{
  "norm": "groupnorm",
  "weight_standardization": true,
  "beta2": 0.999,
  "learning_rate": 0.0017,
  "beta1": 0.9,
  "max_precond_dim": 1536,
  "adamw_lr_other_params": 0.0007
}
Rows from block 2, named by matrix and row number. Each number is 500 + 50 x the weight over its row's rms, rounded and kept within 0 to 999. All counts start at 0. Numbers have three digits each. After the name is the row's rms in percent of the matrix's.
# q: attention query (model.enc.1.1.attn.q.weight, 128x128), inputs 0-127
q.0 101:573412445474459549402402477559474568477543490498480490479462542549509533508447476558454451431399508483614545543548469445538563562486488518576544478511484455552514526428523487535535502486440532468526519491405498621515465478427470506406531476484556490524491472478510502449430418524491521498456508457482533541520538425461585572523591492415497477448551507563351589550471476548541556533607
q.1 118:420541560433508496466495585522475490522475466442438664517553492547414606447513559531513474519350502498511454513551533516501563500492529480551502443579463480480478483506480479443500511502476459531494554519588566546507546481481519487481507435585638490503539424491501493439462557394473571434529521512516562507502445611489483480515392440521440465406565540543442527503492477510488530488620
q.2 112:539516530507525487543478519487492493499433479560477591513457529498534521527493428513395595501605548546581508547520526490518436434547474579526498460543522437450394527440532505501464543465528650462492466542488500568479446491537403438445493528586465500497493532442533513495531534613502450470470413454559474520395565564464533490568526458526558539653527554467421511484596478508562484447538
q.3 109:463533445498504458587501520462480537478434502485507471553512632505498567600477539490553479411436455531497517553493411406581397484506509544538518475480540374523447528478562504403569544457518504611508481463496495607519488541496482525584476444490548511504529468540545518405443488443556508548490530471535432619617435527501533572454555496506492501533562566501478500579467569458494484521591
q.4 135:571586511508389496490540441545508456489503474577463563445563471479463501541585488444433477545473501490510487588545560662482539407532522488499472508509506516409400497466489483518381489523569580491507481483496452388524527530511494484609464577377464560472484386506495505561536522516544454520509540606563531543469435556438473494492471489561502469491506536515525494447466503490564572530592
q.5 103:468552597439539434530428406357553493595520487467610560490600576523507625562527555504546473507451491432552514571548594449473561499466524503475520527520470530499402524457472467466424468426488416392502523478472447559471535526521469482501498452529547475542547556557458477435524434450483557529502596546517480472487479602473428518497514558495487544510483526505564524488516514545506549425575
q.6 127:519392543393514518489616479449521485465531544496557492483388469441503483390493524535423497497565504506540504437549478469534489525542432611563504549511512456567524577458497471493566526484498514442552468543464522570500416498471583447484537547678521542467527541419534549459469537607513469467446423492524560403472494411539498501549536544536502468565425513476451482467458543446452525454463
q.7 112:426457478466413567456488465588515488540506484486552486551637496511440465472570455493375570545613496471459388508492585532597581568516548524525487535492510499502520530469552476505507471507429387481531517511633562526534521492488467536500486447536505482520541523551405476471539552553481474485536487495527519428353529477541479479490436426521475499542606494442402471482475474573494492442462
q.8 118:445469613504454466449468421528562517477555486604480482358466584551504520516481517553510517501505468541526491546577527503495575398435501442564557584482529400531513593528484443449423535527515545517549481548501524505487513489457445557471494576526475573511448588487478457521470480542445451511402511371566495568482495558459472534469550452474434427519564476518585491545480458473387471488581
q.9 097:554496476440483420509506422535560533492436521400459413427518453467409521669514464434502506546543510666562493529508549553491485481580516467471519540411495514483610455472508496527499480476561529493530517436501535500430472551508532532546517524521460509504548477510478508468472519447494425580521496511545579530512474372503512480427416509482527519645441519474513559548444492418443522524575
q.10 115:603515562381460480464558337542461461510526480464512400519512526467487551491496448463518444500510456399490521502475521462494456530497511555554387475572527517426557467423506552490398545450483477546516497424597557463451514474437484551477435494480516497496601515504487524457406423487560448500543513614426487489486483511466437480504450478493460490639522477505392540526423529446499487492541
q.11 113:531514428519451575465451461459495476439479505458477453468549547476495488544668444557477435523508517611517459474532586566445424490485523463450475487496571526500585487498516461466531496541489450520428554571483399453506541481480453432524519539526478506468460434528561489432428451415612435595571552547550403432525467500448527461519444611471499547503536451520378546524518513525454451465482
q.12 109:412597456455534427425558548563499597515467502447558561532506557519449451500493448552526622567607532507444561498458454491539490408457532445456366511474478589491474513526435492557477476457531554553548500486458597512461473512539530564561555532463553519514562536484468469545550415488462465472490479489545477613444518504471424531615419473538545541502458459444496473482457495485466441461586
q.13 119:491563495630422559479510460474520534538536519398509472557494512553510409514467507436512452514533442481348502579480559553432479483433478416562413435543543475506482515510449533485470444489510570623509497488493448483490450521475514446531540437473478494448558501537480506399468489420495529565418566405466575622439541497573453581441459449554560512467434470515449514563506497520471460485486
q.14 113:432584477561510524514437521505482481512527510481469467492465540442541502425467379550503559405574478460579486470468439624512436556549460541473452411552501504562460529518497527528549528480512591405497445502448409455503514544497500471497540453530416529425427455501589510501564375544588482446509537469633519483478431425609512501492545513531489532477441492516455481474500444445522533598545
q.15 105:493455530541471381531481493507634510421490510478508447515559519491425496542503589509428481581574547456489557578501520570463392457504416534569543463466476403567570491520584557444561453466558379464505511473472511445476472536536441449551565571530372540462557538488518447515536462531470515592526535529530489562456502458443400437491495545469453513507446508461570489469504520531481415500534
q.16 110:413621551569458469518514624460435429470476483481457542541455474476464453559475449547601530461432466423497524437469530530500515427515539424488457353525525502452502529530567475569542412568509566585504490444524551479462470482465509491551515444528425503554480439538485430498396453566438560558475549518416520572407579484497478495538594491538478496581515488473501439504540471514471561482484
q.17 118:577533421513511521595567496515479489486554510479462575527470458574440537425343464506404450543496504457459522507438530570458488434492455515491419454484538505569438501428517593468544529553499463493477473478494502551529431498565477507494421446502389524488430518607608519492573494561516565554483443531538437522527479553512526531499391453427465527564472480555462529611478446488494574457433
q.18 109:454468518489540499514439613521559432497420549512503529452691540471470496580595491575479529451514532449490451481531509546561431552504435478486498511446475474557492526504497473394608484509485485484436435430464552496505456497510474540605577504446499519414488499566469520521549427454404595463467463489490523575423472616518486402548494464448504531477487547455580489475549539467559462492474
q.19 121:567499407525448580522529447569497482523485422476504484600498539469537460449426418521432626539516521501469542443507472498533511586500530518413455534396469488466577533433534648509554590482511423482564505476451483481505492528497459564443452486488440441454511499497475538404463448528410572531552486442536473390401532540525496484499458531535574480515450526452406484470544457445576511469518
q.20 118:531508488503524519496429562448638462584461475530542525520533536438515525515511551547517527447501507529507485393570452378475402530525512463407472529514470466521531551453583488560464452534427563444491574492535531519469513554512457519512547525554546468510445413504492555422464490510505378538574462434466438552625487495597508429449597501492561534608503464487544547435415507519491427510517
q.21 103:476463585533548474433533526433535431565594512440428535592469448517475568503539503537569463516474470467462428570578486477489545531520481448494520469568560448482479454480356450481380432522542476487504473436574505470535531484452599450522470479493552529421596513509524461497476541431453572469517528532589538557497439568532454452598571452533542359539485458465488526520464567509533512442489
q.22 105:462522514498462533399647453438573550560561576531483506553548545592438464495584441514516457474538540417462485478609438539498520548482577441563578536460598464573505507511446499502472485491480426439499483423517552456551547493508468569491488406449513457349510486562496474542466537434538540479549551537518416491571520557454509459567471536453448520529558469549484431545547509486464508483440
q.23 112:492403480507487467538476657532544520450521434412573497495539452517522536441421474479455452552571482549490547587442471548464448497495558552474483479507498456457539374530475497489464516478505385469546446551452447531448520515406442413461460533519431468527559482407500488567532578438564457511481479504575457433472545554482474528409454588552481450493494567516480495502525414509484499539366
q.24 106:507509551484504527448420457491526504520533470494408496479378534494556469571567503441544438500487554473506445515464420421461540497580495417503458608402464497480510524498459492460463542536489485429480469551533526494541523478492495577510527490402567535473526506404462497528501454466512478373393506471366561468438545475443516523509613529497496381427589528460559468396428510543542527499515
q.25 107:448546534467596471476499480431507492494485503608437408509505428472541515567593500508528456445546474555557468529521491503443457655620519515459526603494489541402536462531466477422412510558476487496503523489517501550541461505458482504483571520404536509507536431441446498575472445454620506450486520612398516506494612536488537461487490478525527483531527510491471423485435611537545458471458
q.26 109:623514607490419547510596431531618470465463511528561486467458502417499473492579650522568480455520444422492517556508464531566519439555533522504492503357495459452544515452550479535515504504469477419504512471469493465469548556442552513473506465488499510598522559450462509402492465515490506436460499597407487510516503516464470588455432510574536455450523506501579510550443445426457563469549
q.27 117:550466412607524488512515448430532491509506550411545522523440545508487459501412471468434492518466503489573509524446568479522500446552570480486489435462542420442435478453504619510480539480542434571480561448442487562535451460449505443493438480518397533581565534484547526548520591583519487528511513563384551413402597475411480471570507558537496468583442613502556524500537513477479495479504
q.28 104:606514532458590535522524530462561539583542558448499575490487525472474577487472513443535537443532531409510454416541551557449473625578540573498367516522492521522545504555512546496480550547509421478490408531545436613413489539506495480501483485511412514567506504474515501506612604546482454550553466520533506529464438537528376495434401508514487495536483487509482450474512595552442560488478
q.29 109:441526508506500473478537558583506503534547461411581443554543483570549425429407481464513533457403516436519604548468491447501555437479502542572532469617477433463482426476530549490493530523565528523551505392466500474433520483492464477418535533408467446531599468453496543435458440478411505529477576559448566492457557479481483588463610530514562539478467531440499476554458402455512461566490
q.30 113:420510564464614528506406459448444560496499460514515489481583505506517567531505564421549498569357481505484485512517579328522551497436459410579537446468501571442480464492504484504485576473482482480515510522458499448456567466538538522553489577530581434477503573529529529465452451505464516495512565446522491434559491545598450513467617536436502560547485508523618583502473456544504463478516
q.31 109:483469487419471440479437596583505515514573502489514535603559487493559447398492566468589549499472518568435532500448408455500523510442479443567489448505502540449567465487458464520520468553470517470481515494478449543408558512539469546553539521447451506470518462565477464556418642549446560510430515560585530541384495524499455492491599533519513605544482541433440472524511538596448475407470
q.32 095:479482501581530509479500516569603455491500525535470537472514442593452545494513419557470532500441449463590507542578473462489501441539498401532552458451517510543611489470502382551500447491476586475529558491452480522488500479419572464521504456355463501433563444455529510458505545489476505451428493535495531487547512575483479403450559503432377478548477477553511524583570374493458397532465
q.33 084:497502466549501448456456443465483489497424549568532517474544557592477426495516532470449477597596514462530560523492422402530547420492521528525535439533485479579410522505486578401473490413572472567491551514429552480417368503449512540531418502548518511469489460555549538498444526525459474469527468486539488537586464459513610496559412491511489519414616568541529492501458492431469522592569
q.84 104:549454585588545464460540593487559532483516545484468574546510586586420517461542475563518506473517507434487430507519373440540507502505427490517628436493498514500533517577455490531486484589483444541549535383561490477520441448513477486521541382615555400464528560432508584560551481494511521432423511579569503543551508503470561476483507594533497508528499500488471541564519442479456510455444
q.85 114:593496458619484500412413435466444537521441499550408433498442468528492477578553586484518594571568517496520511449504565478491611526499448468515511531428559551450405476511534493421467481501474525599556584495572482448481554526573482519457553603513448500542551453444565499571555557421524477505508507486441480432471511597552550510575473471480478583459527533452605491495519551499491477506465
q.86 114:376453493508441485388528447504514460404518523536488471456490519522552430467482390463517452607569495491467441530530445547477516516457521490587576463532520548570591504534519574536470496517511542460483502508437498492480476512480512462541503533423433573438585473566465467443457465603487534552513491596489505476438484428467495366534576463489488561589480422486535422570573503481515416538415
q.87 109:502515462532439457472398496520443449449452440518482548547610545530495526545565593573539549545543511497417531617440427586456518511483435454493512480396536544553496478539418435569526551487571537516465562591530521438538538552457480525458484568486502511369456492499464474452498472477528476498410540605507440600459552463528525419457396494462504460489515470445434509514511420482454476471468
q.88 102:563573422443463397507491534507611505431480541526476415391462388441449497506353436506550439517523455469381511468548544642449454483431460557483566545425452437496531526555458513453471546485452518500497411471486508496434525465588468548491537547452514414511444511516554502561511483457468449466499500544509516485550489437528516491541487549402458547449439489527503492422495504471536488518437
q.89 114:544519432508545554515487436546482438482490540499430553433447574491563564570408581482485442513474504447467372472519473459541574460485453534492479520453506544583428484537449578449520509474552519472423492472510601432489517559489538469518427490567498471581515549493472588424410528487617553496464497446478523469472423454529418505544637443477465557528460472535623568548477541530503489527493
q.90 089:598586594545489492536566463520529505446418567483511491589597539484412523495505546519443529581545515513396536439499476523485477451399509525509460461543462590530484517481502430460546546435473469507417569530524491478477502453563453384476422434590434433517530478560424476512531621490476467494430520482459413494589549471547462492532507457477491563591480494526463515538420445591507525483506
q.91 114:514484569589520562585443555555583474460535424479563506547513514464539494464456457496612557413512456532492539460425393464463449535483546433489551446536499512532530444507548500638544442490492424536539514538503436545541469501519415534455526503564514391463411510545494482600572459490472515492439535479484467521456541416487568571422512557504459521421536531520502457489600419486443475509409
q.92 106:508480536541497431535344449615557520528394460495423491568500557478499550530526437551520525425540498476440350460491576518534508462497468475473489475469516543469519415509480523515448420595533526567450570451607519481560508557512438456590526505513464465584496436492476518540520599427533496490441490521433521516464529497523507508369503539515474485562462489570528567501549474537448459587456
q.93 119:532524508510403417544469496479497555465523528534528522450470460478518555509499405498402451536521525473491485507462485499412389406520471526432487528559509535431504514504499526519476576430596588481501468580442518436455516461539540565537540529465578541543536551412438501532588492491500372475612404557481481504557529567438449396495484598551531564483563420519416426539512462509505465499482
q.94 109:490523589401508451490508459469511569510498532575528432427541499526426485485521574545515563526499563488570536519587518465576496479498410522542555483451558470527409601504507519459540466492516498473459571487476513444444471555570420480448526449571469478508540456482723548484529452423504565504557508394517613433489497529500462536546487428490585503533490495492552534382506510506511517496501
q.95 107:448524449497468499490494535442555523429512573476559478395521505450469470450473429548480465498506506531478531451458486442443539429476483585495526465615525525608477467574500481558510528490544536530519425577459536484547465514432494540496522536534614526541510456460431486489623492515551412596459508572392519465544545437483525505504425563459540561541583505564493504588390483450360481528534
q.96 101:521492513534502423547467447551543510431565547498420510454519440499529464541562533446495471538481490507488527577530526560504487442491449460550493474480521524434595540418500497478535528477566487532444530474616475431521443478539527490589582565427496565453562472512650490478543494444492505453498622602521573498545439434454441435444354456483414559515487518476500536542530587601491505487532
q.97 102:529507545505527486464465467476569563505543486511428445504445523507561499514367440472519498516387531493497573452437569535650465554583441524486505506422503521447475538473500544442606535590456452505435579575463526571488467537431460508489575446551475433568467529464542499485556509553482572479471422429470578555410489535560534644544506501514567530458482483470524543502472486461576530485471
q.98 095:461529466520650506437604433525499534509566477491500427531466521563533470424504574505445513473455496495562484456616468466478492443483482529497528403513444621515524535526477612453652552475479457569435462431545595518530488464464585551418478460510442500518503544484477516500470500532521537535497487540509337440480493462456485472511463498450561542467450482507513474464437607542506462448486
q.99 094:576492515495511557421502507587482462505524540560511478460574534491492467546613440519422576560500497576520486417501474532574527527484505488566462465426493626477514595509500476520612465569544554544501563551539548397498459560544448550507519523537491526462509527518567516509524509537486480505546417543524514577463395501483462344580547369506541459508479519482565422534554470499531440566477
q.100 099:494449457506473509395494522481500509462530554525542465402552480545557506508533479517475409526513491549569567467414467511531453560501457594513589412479531484621535537521442492432557404590487531464525434473471489532547556483503502519514421549445516506570474568447502530501477549658455519486525485496436512481569483413569491502503374434417508394488495510521460491572415506508539456419458
q.101 096:530536519550607413485550531427575522530484589513503404478487459514430441584473547446533467517434511479489514530531510536506431374506464524517465565533512484515519573516497545420458471472495515591520483495485481486464476503503522502591513653542524474509512481496625498544435521548488465466600480539520665476518451431502498410544565485541577523537516523504548455497454601507448419538427
q.102 086:357444551526495508463500463562491516551392500473485503494458471469573469540460528616441526509541518509472542537480473514518572494506491497391591432429518434514505505437453406524476514547555597524438438483527471594584501365523528457471498419539510527591511614454494537587538502491434566375433553455501482492455552548481559478444440539534450458546523485514505495482481487542498556529522
q.103 094:504458469526376509563512454505465495508475458477512461500503538525549441465409470403476464491394512520432505570467541403490540545414443582471564480511457497574402529497434503489541491540456504402433503513519492463562594438513488467542443420370563422526426541484465470533505513469426612477501507505528442558510456477568518454437498471473532440604458543434469563520481484500539515499620
q.104 102:495503447484446489442477478484569470550519473485461421546614460445445470534486384437366468535464521555566442538410548562478496513569567514574444418522474601485483435537486495425516525527449513535451444600425552522609430445548516531558576514457556482469511440512493418457499507441487508506526537532437542477442461578446499441494465414515459478569575434523517521537482445494555468432508
q.105 099:390447591532408521503429501529409511592493399534480532539461508513459542580447626536517431446462469559495502524473545534480564592488503397460543511481479519485561540480394436542466534532490445510437609514667497499477520456530460576537490516370529512485461394487411478470510531438513513506414565517461500532485487542530534451495474497453477464514509506564513504488466505485508508578464
q.106 093:527512519528613524547574566496529566534480540502503525483565565489612446401529485460459462517524457539444466475380501468548543480457528519526425492587550445457505424445549483501353546490514413549522445564484554537446502526504583501433492489585469497593576488517515489492603512589516477430415514451520444421516465575570474494485541556485471548478464522529445556539595445510548444506493
q.107 091:523471454519464421414455568531487482510532470559565547461484524450537510364492595390534521408539578543474523568497481475520529454529520508454511462489472504444555530476493472489486615545452464459531418407515465560577472477459439521477444472430463529511487449489463548510588557445503449388445514495404513542567621436539484595443433475560475465526486578455492535484426419517469514529460
q.108 089:458438492496436546447540507380487575477542511509568585484500478600515459487453458585562524567395492487411589482506455542598573538490516553483559480451519431576436528575541481398490427527497432497486577493493467499541519419449506444484432506469503472507541502404514543510446532468509484452579519584555499466558483532495467463551508521443533551473419517614473515519448457482533544363531
q.109 083:451500491539520502528470542543486440489606571525506386533531446398419442568471517555473518561467445505561551503484536398441523550425482523537483523605511408463490585489530524500522424509573427507572467399566473468457538487634521471479461499534573465587532454429530527513512456437483479440476620443521605440492497472561529504510451587529493516488550503555528488462458502587537471501479
q.110 091:443522481460477482489483504517544454446478550450463548488523542482435522510553398544485443572597501550433500496513520514448420517507503492591476481534543435491554429527470486474522528455577487610565413454551537493574608503563508488561630548519513559487513492472494480465521527511532480511520550463518365436549509396525428491455374567434496507526517563447469493594533443495445484560374
q.111 092:442561481519498480531459535466411561475488528449392441524509466599573442529519562510557517442465465536450475490447516538421452425460418493501539444397503423496601517495497561447527472518484491601443494452483504462512419499349508461490477451356409517503563548463571544436486478495507523505535542516548550576473414476571571507493522469480613491449477497515522511559471542543553554543461
q.112 080:477583583513517470529563509456542637527446515471488443443449547530483404513472352466391433462513545602463463504403459567496407479475501452520472534508605512602572383592482557545439490511566443527524448525442516611448480533474507455529522495497513501499483510494530527541515531553433549466518517511441507457465439502428492434493451529595454474534494540543521459544471503513453562528492
q.113 097:469542436480470563427552383344475503501618396521491561551425472420540465573472470412529460443485490443385490500387519456549546574488512473520494420482553542465515494469489586482490588510486420559479531456545550528482451519477554488495459449514504473561485408475469470514507542493519512403526612506532497439484517478567555503568581492543511521505454433480529548461543471510475573457473
q.114 099:555497584525465452603519459567558408459409475595539497479460553495520443441509414494417574539464459583417495542543578563509611460497562513555457556488554520402479499526453485573460475566489545450480502522477495428516447515482494489549485451488461466474523494530504385566529526498453448483397404522497556553444495551412536402469457408544536444474583460501508453544533512467524467505552
q.115 088:654479520474419474539467503430507464474527445475510617623550536450532485468386440426471472521525439522474412537467533554490535464436468458606498456573490535501560518378461572541530489529494552521541474548535453521558428490480427422464576523488489447451546511506473506511467464477507484422505570472534552526477576525443540534509473500602543451550573465517458486523493513561551511487363
q.116 097:542418510529457575516525518428536432437335479437482460553515535440453451491445387478537498437610476509447463481512447481563550552517486556437546473564498464561625540520501469494506485533548495543575517368413468468437473490431474476517554431575441437574454513543501482597511576514516497510519431533507550457503503500515517428479527559561554461492483489501444452482541510418446448498422
q.117 104:482499503538504584561390581442460478467471484534488458466539458454481506552591527490586555483476461513480552541406614445498547559498574509438558568470532422479414487498510417461450458452527583522542529447489457526494598522550395503485520578505613486557410427499558453570537518446471496458519546523437548419554472519553512607526537470447499572469513485461585547450441517476442489533484
q.118 100:434503462571428499460531467560464493482490488531492470556542577534541386485481423506393435549494545501535490478543414463507499536515525460477625499532495514581588472532516545466489459531513472519551534565464417496472606503471510535504593479434553498468533494573546488498471428506409567594540456527485431480551426441489635459541583566436506535484469418513460409571561521547567448478459
q.119 089:401541484532495532528400458417500428438550519560471521592535550435457547530524563498487464509587516481471464540504502559515586487482443472596418466452506401560533553509487559523488543482561616502533493508550528432438370553509514423457410480538475536486471498523589486421576426469471460450365517487510455456507513523518479479519500536479456506487419446446412571492530556487475548444564
q.120 086:388464490500487467506493374524564506481488606469503427426456402479478477564483366511475499586540496466493468525421550568485513465558531571381467488433514501468471625420551407561463502504456568455604533500455508456474503527548451473527434558546498460461533476444548503522512562563521486521498534553590503484508453550577424427519544548461472522470453449517475429497509541447472487413513
q.121 093:501540602391575630467520467562538477481511502445492570442505557514556494501528491552504489497520468551467522452491493428490503547522444536472626482515477581520521477487435453508498525460552516466466532513543600507574460551510496490454461582492431464557594532514429610475403540467506513534488537537429637545515503555468415473427608492472446518563451564459564521453563398458470518498522
q.122 086:511524505526487401528564431539536553497466489443566427550480548459502530446517407532490443474575471455453492583431443611508489568420522504512417470484445558515514454452557484478527392394507566433461546454447547504459522461533374499473459443645528495428484553485432493526521575441548527492489565494454479560487566513464380406509412510545507455530446506501533472530504541522450480479509
q.123 099:537428576523502479480443437526606486533484487496521497496430552490451600590476481447478573408574512499554390497493517380515471445521536507521470531563499485491558503471542541542494559476500506519507548445537438617477480529538594582538637445541434426418465441485533489471489509507461537438595515414412458451490477591448485520527547527496403473489528501461490477457531482566599446491478
q.124 093:670469562465524536497473522577482471442464435531557472603495495486508534465455522514558602430595499482432476505622565448511510510429549488519537466582557507443491454535496503526402412519531581454416486439521490519480479512551463450499555542525512412464429438504448435549475473372441491481492536400511439506486524483495550450499496540461468501451484473489544462491487495599481417604496
q.125 090:476537441555493473517463540456467540432448522474443553546488498473474531509461376548447464544494525480483541443543428503486504492493429471410383465497420572423514573464335483473505518513530506443405438567502491462490586394476453531566610487505492441458588558465478446577419459498491441427500528531553440598466451549513466446519494615464502497491465504513549498521553488477463463552518
q.126 084:526570600435495535510540451505523525467500518522504484398477516459525495511478529482521534523506503545601547550560519413548543534480493557474478517503555544411432488495469529519513532465489410490579515549430581458497443482578429574543495498495543477580521476539542505514537536434463364522498551467589532478399492406545541488462471439507533490502561525451558575384489571493475425388652
q.127 099:567430344542517409549519584452480504546488581448525584485468543481493440544476519463421555563401480565543434525438593579493547488524532573547424514558535499518453466554499543437507392559475532549458459494440458527460476479482560570493444486469508498485519483463481479571581507522533568516484534611434522506466393565478553513492496479512491571447543496605525556500427514574532480510452